config = dict(
    input='waveform_16khz',
    num_classes=4,
    norm='batchnorm',
    wave_channels=128,
    wave_strides=[10, 4, 4],
    init='trunc_normal_002',
    residual_init='zero_last',
    nesterov=True,
    orthogonalizer='polar_express',
    adamw_lr_other_params=0.0022,
    steps=5300,
    batch_size=256,
    final_lr_fraction=0,
    warmup_steps=530,
)
Rows from block 10 of a small audio embedding model, named by matrix and row number. Rows with one number belong to one channel. Each number is 128 + 32 x the weight over its row's rms, rounded and kept within 0 to 255. All counts start at 0.
After each channel's rows are labels from the 100 clips, of 14848, where the channel reaches its largest size: "responds to" is what is common among them. Only what is clearly more common there than usual is listed. The data: acted Russian speech (Dusha).
# filt: filter width-5 conv (model.blocks.10.filt.weight, 128x128x5, each kernel summed), inputs 0-127
# gate: gate width-5 conv (model.blocks.10.gate.weight, 128x128x5, each kernel summed), inputs 0-127
# out: residual pointwise conv (model.blocks.10.out.weight, 128x128x1, transposed), outputs 0-127

filt.77 [ 87 126 175 126  81 112 100 130 159 105 162 109 149 143  90 122  95 116  98 160  55 120  98 112  55 128 130 122  65 101 157  82 140 128 110 140 105  65 129 108 177 114 127  98  72 115 137 111 120 132 160 118 185  93 106 135 110 118  95 163 172 116 139 131  94 138 119  83 133 114 138 171 108  66 146 136 112 127 118 147  96 130 124 118  79  92 136 159 133 212 214 102  89 120 139 210  97  91 118 137 204 123  80 138 120 148 121 168 133 150 128 121  99 130 150 186 161  84  85  88 142 140 175 123 152  67 132 137]
gate.77 [122 115 109 109 146  89  91 108  91 106 106  95 166 129  94  95 116 151 158 167 124 164 185 130 174  77  65  74 132  67 126 110 103 187 146 136 140 144  93 145 158 145 127 142 130  93 150  74 115 137 176 102 127 178 147 120 141 149 128 132 167 138 145 133 103 145  99 124  96  87 114  94 122  94 191 105 129 127 128 123 170 101 155 120 159  97  98 207 142 103  95 224 180 169 143 139 150 144 142 106 150 164 149 111  44 208 100  58  96 148 135 112 103 126 122 150 116 202 128 128 121  87 161 153 126 107 134 131]
out.77 [130 106 110 147 119 131 143 166 169 167  92 148 184 120 141 166 157 117 106 152 107 152  80 122 137 143 143  99 111  40 167 148 149 113 162 163 131  77 162 133 158 158 124 185 180 108 134 118 181  89 127 143 132 143 167 147 163 175  65 103 181  85  99 112 136 126 110 131 138  82 128 117 100 215  83  84 140 110 132 181 148 120 137 149  88 107  72 194 148 168 135  78 129 168 150 160  95 106  88  93 107 140 133 138 182  93 136 174 164 124 132 131 109  90 136  96  99  95 106  94 108 103  72 136  89 191  97 130]
responds to: emotion: positive

filt.102 [177 161 152 121 118 149 146 156 135 112 150 142 114 133 144  79 106 125  68  85 110  99 126  83 130  65 106 117 136 141 149 115 137  86  92 136 122 146 103 197 129 149 109 172 227 128 132  91 114 101 131  96  62 159 117  65 137 138  99 124 213 130 154 112  87 109  63  78 148 133 192 102 135 127 183 136 139 181  65 107 134 150  72 112 182 173 146  85 170 107 179 116 119 104  89 137 108  82 162 152 116 142 157 140 141 139 157 174 134 125 142 125 137  80 144 145 148  74 145 109 105 137 101 155 176 120 111 144]
gate.102 [117 120 142 138 119 153 106 114 133 144  75 224 168  86  90  99 175 165 118 136 112 141 132 187 119 194 110 181  56 137 119 142 105 176  85 159 131  94  75  92 136  92  96 130 124 118 149 144  93 123 135 108 138 138 127 189  83 129 143 113 153 162 166 145  87 145 115 133 200 116 147  99 120  88 111 149 155 137 114 128 164 135  79 114 131 148 160 167 115 109 171 137 105 177 134 103 117  90  84 136 161 111 116 173 113  94 102 181  52 168  91  94 135 144 138  96  92  86 160 176 131 136 152 118 195 182 171 124]
out.102 [ 69 138 157 211 143 126 104 119 142 130 121 112 124 152 201 127 122 195 125 168 168 109  92 150  95 138 112  81 106 178 174 155 196 145 143 101 133 113  99 156  77 182 127 123 122 112  94  87 131 142 134 145 118 151 117  91 128 162 184 102 122 159 140 152  98 237 183 182 169 125 106 124 133 133 109  60 115 126 155 166 125 124 106 140 121 138 135 137 185 103 141  75  97 186  83 145 175 152 100 111 128 103 151 141 119 132 134 102  84 178 146 117  98 123 108 141 111 101 141 157  75 168 143 103 120  61 120 118]
responds to: emotion: angry

filt.73 [152 122 119 168 116 180  89  28 101  80 102 136 142  90  83 105 169 178 170 105 121 130 119 175 161 157 148 180 140 151  92 145 144 115 105 126 175 213 126 152 160 148 111 153  80 131 149 154 113 133  73 187 118 173 190 115 166 148 145 162 106 187 116 152 109 180 176 152 120 158 121 110 142 156 154 104 140 115 166 126  77 103 171 137 162 130 112  92 117 116 127 115 163 150 139 116 160 129 157 153 132  95 136  90 175 111 104 161 116 155 118  68  82 124 153 114 138 177 162 115  98 186 155 114  88 136 159  75]
gate.73 [ 69 122 171 209 133 121 177 192 130 168 167 187 136 108 117 176 131 127 150 157 144 165 147  66 115 141 137 165 107 100 121 136 128 201 121 158 121 135 115  83 131  87 132  66 145 138 160 178  94  78  86  65 124 109 169 177 105  96 111 127 136  74 103 117 118 181 132 112  59 126 147 116 134 118 146 163 122 146 154 108 102  96 145  99  99 166 103 177  98 145 172 210 140 122 154 167 126 128 133 167 123 123 107 131  94 161 138  90 106  86 156 102 163 134 172 110  99 163  86 128 154 106 149  90 124 164  97  93]
out.73 [125  99  70  99  81 142  94 133 118 140 103 125 118 150  66 132  96  55 196 140  75 113 105  92 142  53 138 102 165 136  75 128 163 159 184  85  78 190 133 106 108 107 121  98 121 182 119 111 208 157 110 223 153 157 100 154 107 136 146 133  71  97 102 120  94 130 112 106 163 106 181 111 176 128 113 109  82  88 140 123 120 107 155 150 118 165 162 185 109 121 125 140 126 174 130  98 101 116 115 127 131 111 177 104 147 124 139 121 170 181 131  94 157 142 132  94  85 115 131 116 128 138 125  77 105 135 181 129]
responds to: emotion: positive

filt.122 [107 143 130 112 144 111 157 156 179  68 198 136 126 131 152 134 127 146 140  77 153 135  72 158 130 112 105 115 108 188 142 130 101  99 189  87 120  91 103 121  98 116 128 173 157 147 145 119 112 145 114 118 145 138 146 146  99 150 115  41  86 115 148 109 132 169 123  95 162 166 104 152 170 123 129  96 130 111  61 180 132  97 123 156 174 163 117  99 109 134 150 118 110  86 108  94 139 139  86 115 105  67  89 162  89  62  94 185 173  61  74  98 152 160  64 137 144 123 108  89 129 134  96 163  93 120  48 145]
gate.122 [ 76 145 190  68 106 148 156  87 103  51 112 132 138 125 161 101 125 182 134 153 157 128 104 152 135 170 122 122 148 139 167 129 115  72 173 117 161 149 105 113 150 115  77 184 178 107 133  91 159 122 102  98 140 177 107  74  91 106 133  96  58  88 132 122 159  86 128 119 178 110 147 113 128  79 148 163 128  98 196 135 103  69 124 138 142 141 162 137 155 157 165 131 139 119 129 121 112 164 172 153 134 177  70  83 102 106 136 154  71  51 135 117 122 127 160 174  95 139 193 115 137  99 147 104 184 139 111 108]
out.122 [138 146 194 158 140 158 108 118 156 125 110  64 123 171 112 132  58 137  99 188 108 220 118  84 168 114  87 199 131 133 101 138 174 108  79 116  72 126  89 116  87 181 150 123 115 166 122 122 155 164 145  89 153 185 153 115 138 151 137 165 147 103 154 144 140  72  92 150 122 141 176 149  74  82 114 113  76 143  92 141 113  73 123 131 137 138 142 145 146 111 106 152 140 151 170 113 108 141 154 140  85 107 205 114 119 165 102 165 130  95  95 124 122 103 138 132 100 142 153 196 106 189 101 139 100 187 143 120]
responds to: emotion: angry

filt.125 [133 183 136 195  98 121 135 199  53 120 146 121 154 121  87 176 108  80 110 164 116 136 160  72  54 140 151 113 142 117 128 114 131  96  63 121 145 143 149 152 132 152  96 168 139 179  96 120 111  76 129 146 171 134  99 154 132 124  81  88 144 116  75  65 142 118 121 164  93 129 168 199 155 176 125 137  99 125 100 192 129  76 141 113  80 143 145 146 123  96 129 153 183 161 122 112 127 113 163 156  73 163  86  87 161 131 136 101 118 128 137  82 147 105  52 120 184 119 114 169 125 138 110 162 109 161 137 126]
gate.125 [ 62  75 156 110 125  87  98 113 122 105 109 158 157 106 153 126 109 184 218 125 130 151 126 188 130  71 107 133 107  79 118 153 105 193 161 120  95 163  95  78 104  97 108  57 143  69 150 182 120  80 114 124 128 131 157 112 136  95  53 131 119 138 178  70  78 156  88 138  66 145 162 113 110 109 123 171 117 117 178 119 158 186 134 136 127 124  78 145 180  76 143 131 105 157 176 137 127 156 129 171 138 118 142 145 138 152 103  82  97 113 155 133 166 140 194 132 145 151 141  96 131 145 148 146 152 146 127 134]
out.125 [137 132  95  97 101  87 164 142 144 147 147 111 105 147 136 158 141 131  49 108 112 117  79 120 150 155  88 158 106 137 169 135 140 177  90 110 143  77  89 136  79 151 104 147  86 150  85  86 132 147 138 119 147 112 115 106 210  94  97 122 137 111 137  74 120 100 169 129 130 192  70  96 193  74 120 123  61 117 151 136 122 132 154 124 144 122 140 130  69 132 133 104 161 105  80 106 137 157 141 118 137 224 107 159  72 201  87 134  95 102 117 106  64 121 142 151 142 124 116 131 151  99 170 108  98 158 163  61]
responds to: emotion: angry; emotion: positive

filt.36 [145 102 157 205  64 149 136 102 108 132 158  81  84 106  95 120 106 102  80 130 136 156 132 165 180 135 130 110 157 182 173 187  79 112 105 179 122  89 132 141 109  52  94 142 156 112 125  75 131 113 204 192 111  59 122 139 120 134 112 178 144 154  72 144 116 193 150 107 131 128 114 148 138 161 123 117 135 186 121 177 125 118 100 120 182 121 140 113  79 162 142 117 142 118 174 164  88 172 140  70 157 134 152 139 133 131 147 133 153 176 126  97 131  96 184 118 172 123 128 113 144 142  77 103 176 148 158 127]
gate.36 [ 92 168 127 128 138 120 115  93 145  65 185 140 138 147 118 142 139 196 196 103 123  80 138 167 125 153  97 134  84 169 127 129 161 169 113  94 110 161 117 109 156 155 118  79  66 116  81 122 124 108 131 139 127 120 154 109 151 132 119  98 149 120  87 179 105 137 108 107 137 117 131 131 128 135 114 102 109 146 109 113 144  72 116 142 125 188 106  71 139 171 152 127  78 127 120 137 136 116 198  99 135  28 210 155 162 131  97 128  82 118  57  78 119 196 104 187 110  95  99 123 127  86 164 186 111 106 130  93]
out.36 [152 130  74  57 126 165 110  93 122 147 168 113  54 134 100 159 115 115 149 111 127 140 161 136 116 197 143  83 104 150 136 121 121 130 143 109 121 123 121 135 119 134 150 143 104  84 169 121  53 168 142 187  88 156 134 174 151 149  73 130 106 110 148  94 131 145 159 109 197 151 198  63 131 170 105  85 118 146 142 169 166 199 161 139 112 102 108 158 118  88  85 142  89 148 156 134 102 159 128 120  95  85 115 149 167 134 108 143  93 146 118 114  93 173 101 137 112 152 180  97 166 106  74  69 151  84 194 139]
responds to: emotion: angry

filt.82 [162  49 147 103 133 127  99 134 144  73  88 205 131 164 128 162 146  95 188  44 143 176 122 147 120 140 101 160 165 125 166 150  83 169 143 142 114 117 115 151  80 126 161 153  95 137  89 136 155  92 114 123 120  71 146 112 117  90 140 124 173 149  70 163  88 100  90 154 114  97 121 124 181 173 127 130 108 123 149 111 164 121  67 157  81  96 191  96 135  93 117 123  96 177 165 153 148 129 125 101 134  96 103 120  99 124  84  77  97 186 111 106 135 163  80 129 106 144 166 108 129 187 113 102 122 132 168  72]
gate.82 [113 109 117 132  70 152 130 100 117 156 161 123 144 127 117  99  94 100 107 175 103 118 127 148 102 115 125 102 165 146  97 159  95 121 139 122 144 141 123 109 160 109  80  64 158  82 143  94 101  72 151 102 125 108 168 137 197  69  69 140 232 120  99 135 102  93 147 160  74 142 168  94 127 148 165 131 103  73 106 130 168  45  62 145 152 120 182 157 142  86 143 120 150 134 127  99  93 102 151 115 214 131 154 111  91 138 136 148  95 103  94 108 100 116 150 117 156 125 100 132 185 133 138  97 102 138 184  80]
out.82 [148 125 109 115 180 124 134 125 182 111 170  85 168 105 111  81 139 161 160 125 159 125 155 176  55 108 148 109 124  70 170 134 116 107  91 175  96 125 118 190 149  68 112 201 197 170 149 121 129  79 116 104 101 125 147 197 167 139 123  76  93 131  98 101  97 152 103 126 136  81 164 123 164 135 155 133 102 113 182  71 112 102 123 126 114 118  52 178 150 104  98 158  93 156 143 134 107  88 115 132  82  79 119  96 136 147 121 123 129 145 101  75 108 160 137  91 143  89 176 105 108 158 178 106 117 130 116  84]
responds to: emotion: positive

filt.71 [165 143 157 188 123 135 165  88 123  96  91  52 140 165 125 103 155 108 190 131 145 134 143  95 120 123 145 152 109 137 198 178 140  75 138 174 144 153 121  96 140 149 139 139 152 205 102 163 123  91 126 134 132 154 100 111 108 142 170 134 121 147 166 123 141  81 134 123 156 101 146 135 126 126 136  88 157 251 164 179 173 157 138 151  86 134 161 102 150 149 177  78 110  82 122 171 111  79 111 151 151 187 137 172 113 115 134 118 134 114  93 181 152 164 116 151 130  87 106 129 131 112  71 133 209 124 125 117]
gate.71 [ 93 110 139 135 125  62 165 115 122 118 130 161  68 132 152 134 167 167 133 103 131 118 150 120 187 141  99 107 134 102 102 178 140  60 132 115 106 148 119 125  90 126 169  91 127 111 114 127 150 157 114 103 143 125 154 161 101  76  78  67 163  63 123 119 144 124 172 120  72 146 131 158 115 146 148 160  81 155 131  65 167  93 110 126 144 154 106 124 109 175 119 164 154 109  36 109 187 155  87 175 153  93 150 127 138 134 156 149 132  49 180 138 121 163 143 177 110 162 141 191 119  73 119 107 127 208 109 137]
out.71 [114  91 129 102 186 170 127 111 139 152 155 133 124 112 180 115 138 124 134 176 142 160  90 102 128 112 171 167 106 184 175 161  84 115 111 121 121  77 138 147 151 172 148  84 186 133 125 142 120  98 130  59 125 174  90 125 130 104 182 129 104 145 185 107 169  99  87 124 169 121  99 199 120 137 123  98 120 138 179  90  80 132 132 106 122 109  87 147 142 118 136 108 198 167 178 171  77  84  82 156 135 210 100 166 180 153  53 164 114 121 129 121 163 134  87 107 163  93 129 109 114 147 144 118 119 103  83 140]
responds to: emotion: positive