A small audio embedding model, trained from scratch.
Model: 2.85M parameters, depths [14], widths [128].
Training: muon at rate 0.0017, 5300 steps, batches of 256, held-out accuracy 65%.
Data: trained on acted Russian speech (Dusha), 26041 training examples, 52.1 epochs.
Rows from block 5 of a small audio embedding model, named by matrix and row number. Rows with one number belong to one channel. Each number is 500 + 25 x the weight over its row's rms, rounded and kept within 0 to 999. All counts start at 0. Numbers have three digits each.
After each channel's rows are labels from the 100 clips, of 14848, where the channel reaches its largest size: "top examples" is what is common among them. Only what is clearly more common there than usual is listed. The data: acted Russian speech (Dusha).
# filt: filter width-5 conv (model.blocks.5.filt.weight, 128x128x5, each kernel summed), inputs 0-127
# gate: gate width-5 conv (model.blocks.5.gate.weight, 128x128x5, each kernel summed), inputs 0-127
# out: residual pointwise conv (model.blocks.5.out.weight, 128x128x1, transposed), outputs 0-127

filt.91:466479494487477508504518468513578505510533483537478505468503565480458510501485467444504496502525534552522533490533504473473492498489492548508512538491503499503490498524511490490458514464517502490472488506490516487479529477436443514504507480507484498493457522436512514499470521509508538524494507490542474529504469516500516489494515513517517514505473504544479488521521495437491511517510
gate.91:502507546493509505485475483492540508518476474531528492459484500530469528494543482473480506541508522479539503523533459510543509592494514489528487493459491491471495524476504475463492491489477507526462504485502510480466515456529481496529523457488507507503527545437495527521516516530496469502507521508548515488517506473494510476497519492481476478554471481528501469452492489504522488518503
out.91:528500495508489507507477513459518445503548444498491470442498513467501502524493539494511445537504463470528453516500486463500536513496490502511477498496545490480490517474527540510511476521506492479499500481479544470477534477500510487469467449503512482531491518458489494530483496530453501471501464537478548460486542503498492497510454505471491469478498516545511497479540508508493499509485
top examples: emotion: positive

filt.50:501463429512492524467549530483503467525555518518456483455508541528493475508496507502518482515517518465505518515494463450518499498458508477486480491503509491474496477524501520528497481502527479503528521472504554487485514509517525519485495536548477477504465497492485493490533514491485514546518517497514472539529471486480479569506515519545526509484470538510500507471483518490541475527466
gate.50:527549471474483465517502501539488492509478521463498479489476518497481525549539537512569489498489502528494499484470465474540476487562522506465475530480535518527492508499519477509476504488478508498474507507510504528512462479476490490501492502526503490520518554493470490485484486483512497512508518507523546513476434492494516529495491540441482522523522499490479445496491504545477553520471
out.50:510487488451485468505481514526532495500478515501523525474506515482517509481448489440504517493506443493515508454494538498509505526471501516504487504514526496492493519514505494489529511495553500504508487479499546492522545494484474509491498472543489453472481517554530528505478468477491542552491463459460474524481505530495503502445510475541470508491464532472496508488481471522563519473516
top examples: emotion: angry

filt.45:497482510477576477524524526491496501512483433490519487510573527508454514490500474504475499526497562483504513465475483489494503551524504527487517485531522504506510501511474506511495505555499507527475465503462486515501545529496496530526520521461501474517518496473499518480508460478468500508491497496553524519471472488488489485520491465525528518482464501547488439470517468504525510510483
gate.45:522512487496502509519491489527470550472503564493486483492496452507482512478492489493510507459507482457499500527514495517504488538480477479520494446457508490460490535460512515499492510488481494512523454497461490523452514482439485462457509500527520502461467489525523464473492490473517515499531499500516535537472476473484506495480478532486454519506515487526543538512489565484538475493527
out.45:552490491524507483485507499488508486504550521494510510536573512519506463496514468484482530524479504479495484462480512495452474549552486509472490495478550507511543488483460552530473516514526473493504488503524509509561530474493534459501518527473505510457489471494488520464498440493498475496499461504551498513486480479512473509539511486521531496509504493500499480508553502470495526483500
top examples: emotion: positive

filt.69:515488467562482466514517523512464504502470522470523491514475526510474534539466475512520477532529518528520474509528513491518514498474493498516491549462559441521555538490476501501514515495465504501506529484522531492469497515509474494465468498511460507470491507485449518509518519536531496485573526478480484485526509506503516517510509516481485507512526475477551504542473478538514497513489
gate.69:502516514525512457513481479471508532532497533470512497525519536498507513468480536496485499436505506502549474518520514515489546550499507469482464508504499454493492501515455510504528494488526491542565489506508501505490493534524476477502488512476489416530542503505515512482477518528478517501518513484471514550515495511491526458532477491522510493474548521517524525530446486465483508484504
out.69:504481481519536497529518516514515497482496501496471525521462483500541511519476495490500502530485485513553516490512464492519475489511500525578517531491506473524493486503436490472434482493518524462531535528493481487512494471519519500505460501486478486475554506520467468531518537555511466462483527482492544509519485524451494492514498493503492491469517458471500490508442523480524505490471
top examples: emotion: positive

filt.55:450560520523482518515499463494504532504498462495523504552461476502522502481494521529501512470503520449498507450529521549487515491493513538518539507492551504506525546452505490462477524483491518479520522559494488476506455547495471501507534517510529519507495511489522482507524510485511491477504481500451501492502525513501537492492531515489512461505548499463524540540536471488477513503511
gate.55:498521473506496507483501486548541520504470544491533472524533489488482577533481519472500516548520472477437479458469474511459487490484564473494533470474513529507515502506506520518504502507480506501494467492527457530490468493467527491464484466505499526486486495516508520491479489545512483497505522471550492477502509507530511492507535489460490536511500453472494485456522476534498507520518
out.55:514499498486501515507499485503493498466536511507508491528508498525513516503495485497498523477487493453467484509486496547507524467532500476496567508512531477524552518515508494479525525473463507501539474515512468452497430493495471518450524506470473537457526525476474513527527550521469502465514497485449503446490478475495484501475495512476535528525531473446506505492451483498507520522517
top examples: emotion: angry

filt.85:497492526481506510514520495517483511508465492477492530531531470487539496484493506491512470489483458505535511509515454525474539487498527505468468505498442508476505478498479466478465482509501524495503485510487458480492531458444489470489473475479504469473499488484516530474482509459496468510491471488507474567484413499534487473446488468432483515485519501499505492486478484517483475468484
gate.85:513472470499522478482497512507505487483489486462446492489521504540490526478486514463497495491490498472500504534551491518465486501532511530461508513449520476489530501493501494433503513496473467524486529448439512489478528499465480505493464482484472516502497505494475519516483503510548493481495523494544540467483479470540510488481482516494515549464540544513543456535504534515503496463468
out.85:516486501478496485468495422487508529500507570486509476499522559498505487466507507449473516493499491541471522518502554492498468438481498477495510520506513500484501482513506509497521482483465473533488481499458472475508553509469453525504479493533521518508526494513534497494500511530514473519505519498495489554463520467488526449497460499506489525493501464529513509457522542500474521525491
top examples: emotion: angry

filt.80:534506481542509479498501450461503467519483514497484494464467517529526551561540499465529544515512502555530512490467479505476507506490501510524471512498520477511560468536497480494499488496500548477508554468526506495494493483488497488495512471509470495515504503521495467471502530516545529462515470461523504472535477482483502525489561538498510473527531511472469507506461491515514508481486
gate.80:467487504508522475504491467528518547486466542483546437506482540518533539476506452502512466491487554512498467469522478528464516557491478541502480498473503472410518492489531507445497520508497507478482489494502517519486473454510510462464527529524495480481503535523479498507500508497468546479497489515502495511474477506489495507472527476485486488507475503529491487504511522485477471490503
out.80:482522467502495523503466430516498549481487486521503515460488487498411495511510492488490471504534515512479466488503469447486492502481478501521526509507534519510504533485454474501517517506479483466487483474490490493500477471484474476467515464493481509474461487508513483450530544453490481493491526478516485473475478509533507440501505489491443475516518513438521501527488463494485516500494
top examples: emotion: positive

filt.71:474497543469508506521493545505488502545465525517519517448508536532487489534476505493490456491514537538499528520480512511486481513520474507460480508483539539486484504478527533473528455501534516499471515559496519519520484485542507527510519467470495452491493523474464544504526516506498482477490511457507486473449510509513471509518503476524507503461505533513550526561513500496503483529481
gate.71:476520537507474502477524475525496473465474496455452494505477482473484505517492490482475500475489468470497520477456475549484491494435502460440492539475543517485498459468509481537493501490502488527495441529502467477474463514501480480444497457551484505481466535480488495488475505479477521456503501510489504530479509491467506523462503470469503521505514472495535522499494490495517479526499
out.71:562493487545539496495466520530538536486482544524511517544524495516545497471477510491480533496460512456494493514511477520483523473488517519511528473509526453490477495484479507508446508478507473536464474496534515512509502474521555481467490472555524491491478499531506476503469496487468515479519539488501481535511488457508518514557493466483497491489487530487471455505508474489477512536498
top examples: emotion: positive

filt.95:540520550457458497486511515470531492499515506510491505564455504527477506474537536476500501450475498535527539489559504508518487521500529497456504518483458489523454503494507471477532489503540489520479478520496544513515469527480450499465495507506471476492499519508502511487484484512492508518497459561479538476508473509486504501488480468508519444476510470487488492512478507442503496474497
gate.95:484447528495481517457536488507541509489547507497488513492520471486490478526557532533475481528524465535506521488543512521483526501481493504527467483498493488498530496506504545494476494492453519462535505527513492508492502496489557492492513546475482521463531516545504501474488516528533461527489505501548502532539512497475510501524495522525476495511497545514479536470515534457512436496502
out.95:504489555513456546511480479509490475502515512491498488492478525511472462502457494519494510491485520509513518520501512490489500503520518504465542472520455531476498486493553484485519469523506487513535526509487496535499467512537534486543510489519491465577552515488524494506459512474514498449466468496534496535461456447536464485518473512497519481486518483478531525473497469483516476516521
top examples: emotion: angry

filt.119:468481480479509553481522506495462501457479481520483500564497552496479507529508525539528507512451489534516501530492513514510504497555513445461486484494489472505506462516493452514526482540487478482513499528523477497522457554501507512537482525492479488526515515497433550475487493516500532529513516485513499502464496489493491494519515486505490519476467451451511485507529473522477526505491
gate.119:515532502458443510500489527483497517462472503497545478537498533538503481470522501511519494483515498521462490484511536471465522506474522455512476564487453551478445489533536470461472491463483472447533507480493481523473483489491539516490478547523458473535523519478517518498515510496492499485544497497507502476520496514486521485482524532490464507512515524481499511477496512507521489483539
out.119:543533504522521511485481563506509474487509491478535492475503492493480492515465524484533510543469490471477501505510514487482477482555491502471449509476513506505486519520471486531466502527484491523521520502509521508551449530511522538531494531506547514503527487503469551474476487510495473463511481493472523463483475497490493563507518513499518540484526466476554480494518454453516523516508
top examples: emotion: angry; emotion: positive

filt.117:524503525498502499545490545488515483511484467484501494501477498511508482509495530464524517479521530494476488474490497505553528514403482504518485496508503528500492471500533490520536503525503519497475521531496549485493508504588476495490481496524492544514522531451505544550480548510547511512520498497521514547477512527543535503502507507484510471522495503482509532490473461488531505527498
gate.117:473495494531561466491502505530509505507455542539495505466520528495463483530526501495520547499473503453495514465501453512527467513468544523513516524489545513509536502511504531474516487475464496518474506538508466514474525444492479527514496461495519504489514496469509478480502469503544539481521496485538467523478502500543479486503529473448490460512489483514526489448516474496498521481481
out.117:473471484525460512499498517495502470517481522518480508514480450534513490472483512510522462435545504490439515517520467484532495505490512499509558507494558472491499550465510490506521519562510483522450533541477520499509473509503507486525508479486503461498465466527500490516543530541507458497493514498515462540496501516511512509502548471485487475504549491479514488529511506501518519470492
top examples: emotion: angry

filt.86:473543508465484487546548430479509498492513553488535518545536515516509485468516544538544499484501471498500510533474485539501449495502462535499490511455506523482489522505456562511566505533495495518533490519527511493513537454498510494482485473461514482463529517484522494516493513487523512486491507499536481492495543504505491496505506496473514530494470500509532514516496478484482486528495
gate.86:521536526494512487451512474506471543536500552495491476490481524482524482513492496496477512521513442502454513496488500496508486517496487499473523465506523476502547539514496480492457467453486462545519477498481453491489457502500468459501442493465526505530477498506535480452527496489492557500521508499499454485480481492527545526498485500490503547487534461485517471526501515524477507482513
out.86:506519519507505526500458454519444483505506522531480437518518492508526537498508506478501490526463520504477513518465463490556469471448549482520531507495495512530463516501484521512502493502516505502527485513516471525502536468511533573526552525486525476498459474468515540526505527515493514488497509458516509490508506479485489467479511524455514495472488474464498536461520514504499514530493
top examples: emotion: positive

filt.27:526479514489445534483504497507486490494506541496468532483435475501526475497514472481494511461503491474477490520491481472475500485495467478464511492493502508536493494502489497504494488473497485527477490494492478504514434491506484464477497543556477482475450505523493477481519442488499466515507536499457470474484484499471501465466453516492513483456507504477487565546458529539510489473522
gate.27:498485507483497495485461523470499510483503567479472466510469455473500521508494503507492526481514454435524473495477475507491504508480542431516511504476487477479490535522531470500514482497479506497506477510489532525498493487470497466441499507515502461500466476550483434490505460500473546524517516511500534533523492480490476488510484530498483552519483480454483525476488497495491471503542
out.27:467509478488473496519494505479514494530508547489475529473503540491454470474437558535507533472487542517519546478483470495527489478484462515462527493483490491522479498480497448498491502494495496502489512524491500512543455475493479532501538497516483508498517484486461526509469515505541492483542509482470517459499491524535559507475516519485456485473528492470460524517471510505486457481468
top examples: emotion: positive

filt.43:488527503477474480512508460473497508505488505555494507540502455492497476505491502487525514506494500510479507455513487517504553479516474487494461509484444504508488469533511478495456551463542507488525558489489465502491443491525453461474459495465457488497498495554553498502481488501511461486480501512471493470526448526504491496471496543501491516455509502505463483500490525491476476478487
gate.43:498483487479482489464506490483473494484459536488518503537520555495510503514515469490496465463559535505483509533524494477490518500528475474527443444484513530541467495519501514475469487491495488500482460540468497547506461521514516499465519496521517482476504500506476543469473519468478476498497481518477459486457467526520512512468458493464500457491471481480503533526510494513532476465527
out.43:469525488547493491517524507521489510509499482496470509508479473400510505503469469502499497477511484516506496518499515534490503490475450531469511505502456468517547538518486451480543500496470475490501504521463502459485531500513518489481509474503517467509496527491516447482457506541495479492465515493476494481513496521467512578496545468521518510526516501472509517485483486557484505512526
top examples: emotion: positive

filt.67:520536454502466478500486504467444528538501512470528516491446512522509526470515516516508503459490479532507489492475492555513462488472476491478534515513533528439461545515483532491522503504463497476496509489522499524504463472475514532506540497505492463513501510473470508513516525488477539443503493532527462503502530503476513491511438531505495497540507522548486505494495508474490484493540
gate.67:485491496497489454459487477485494514448497507480520475508497458496506511513495478521506473524441546420486527518513482497501498513536529454519485508484482491460527523532530499490476499525495486527461457486497462538494520517456533526468526484500517513514510507527540502518517484499471478506509494496515512510488492518456485501490529453496497493503466475480470521495542531467542439463480
out.67:484548541499472478551516512512489464530479480495528487508480501490533471540522529461500523461481466499497518432479495480508543498526509530538491487517508470469470487512486509471516456492481467487474489459461495561510472497419492528514486475514494495503530497480459499473478473500510479481493462486526494494510492446478498503481479562513488492494498479501486497517522500474524487511509
top examples: emotion: angry

filt.4:504482485545458537524509446492483518535482478489561508483488460464510493519543498469550477476543516518492514477513477521525504466478480524498514479483538492511496568529512481467504491471521518511508484514495479495491496465515442488489443527519492525452499487493509508481500563521498547488472501510498475502529475519529498486487492491514501531505529523479478555482475499525471495518493
gate.4:511510511484503484477445531478488532502474516506497522519500495508478527476559467526502515535532538484492517520521510471476516506502513496475490456450523505472448502470524474504462519522475533500541471472499516552434474489494523436462497473504518474475517495522489472512505497480500503468516501533515487522500499466482525474472490510499456477541518525534477473470520483494536462486506
out.4:532500476508497471535518479526540489487456537530490506505484506515490462498530494494496504522460489522509501517508477499513515468503537537564503511468496454501506497502521520451429541484509482542545502480504480507531476469514471534470478549517487475489484502490492469491501533499493525471489467512500476510469547469528475453526467550487479487530510494518526519463508543511498490522500
top examples: emotion: positive

filt.51:528503535461554517471493493481526461545491473524495474472507520484476487467538465507524498506520502487449495528492522477480537486453501499527513467480497482499475507506522471537477535529509536472520541490514481472485482520565492468512504511459482471503491474513498489499486453506547504483491498486491478441494486480521470505451516477477511484476516460440497467519494479518520475517491
gate.51:512518523494503525454451507508493473530473517457508468496496539485459513533510483491516473501519474518487490534497519473461528472500488487482497464479458525530472479520529497485455504518476505483549537544500502539528507481548501462491502459458503493489517535465492507446511460536511501507490496515488514490478514514516497514531471481442493458497545489547530460482488493511537512487495
out.51:517476518520481487483552503474504523481484487490482484486479491488503491459531509457498517522475510474430513497515492503514482531499481514517508520488503536535481490526476505479481477495523525508486540507538490468513478439520510480426545503478528503538455505499566507479465506514513493511486503504489491479508476481465474467496491494474466503514460535524469478516560508482443465495503
top examples: emotion: positive

filt.22:542487509506469485526518530470520501501490517494523452476518488457494471496503469470526474441468498480539501508489475502463493495492522473495470552527434505523459481484450505516494474513471495522470541480464505469485509502514430473468458500504484508535472510510519503519523516468472475465508477509463483491486500510498484485427484477502494495462515497478497469487471486498514482471501
gate.22:519443479472461479486554499520522524533488505513527492512504493477511476530477487461530470497503518471482515498510491511538544487505476498527491537490557499475458469489496437475518512481519473488493501481475473499458491492487479483522536462489495491543478489446495533478491494518522513532487513527433478445506475512503529503457482527466467505480510499536496489511475511484491470477528
out.22:495525567486518519521479480474436547528505527492497527463452489476474495510479503455487476512492480487493494476466492494504515504501535507568472501520500505516524504510480480475484510513495517481527479493445517486557485457561503468513497509517464516515528484520486485473489529476477474459495483498475531485522452507491451469510512489487507511450507461525513504513499520494501451508497
top examples: emotion: angry

filt.41:499459541531517507519521484489542509497495493535539473517489503460486589492511499524516567520484496513524487552506488485464521532477497481549490463489470528500479521494466527503504515533514492490493537539487485487486469539517511482488504506485490501490497463555528466491477512527522500481518501484551547531492500463505514529491461477531478531481498513517480529488485499483526520533480
gate.41:465498467461520504479508516520513519528516484504464525481547518484469514475498509519449557479497479481502488527514513501498502493503511544508504497452495459530525490497507516537503473478507495506436470466502426510462517502514493482477482497516480518543512472463479509547551456503523506529515482444506486509542514490527468508507525497482458513499482498488520455480507501529510495456477
out.41:520498500508522539530498483570519479549480508496512468533519493521514497476517513522494480498523486486487517509458498526500510519476536539503505501524515512452482471510496525500458507519524503536516457519508488523494482521529508477491446513492505511508474500535500452488540497559470538494466492481443490520515530484486477551517525492524470500510504506503566538499500436522519514517535
top examples: emotion: angry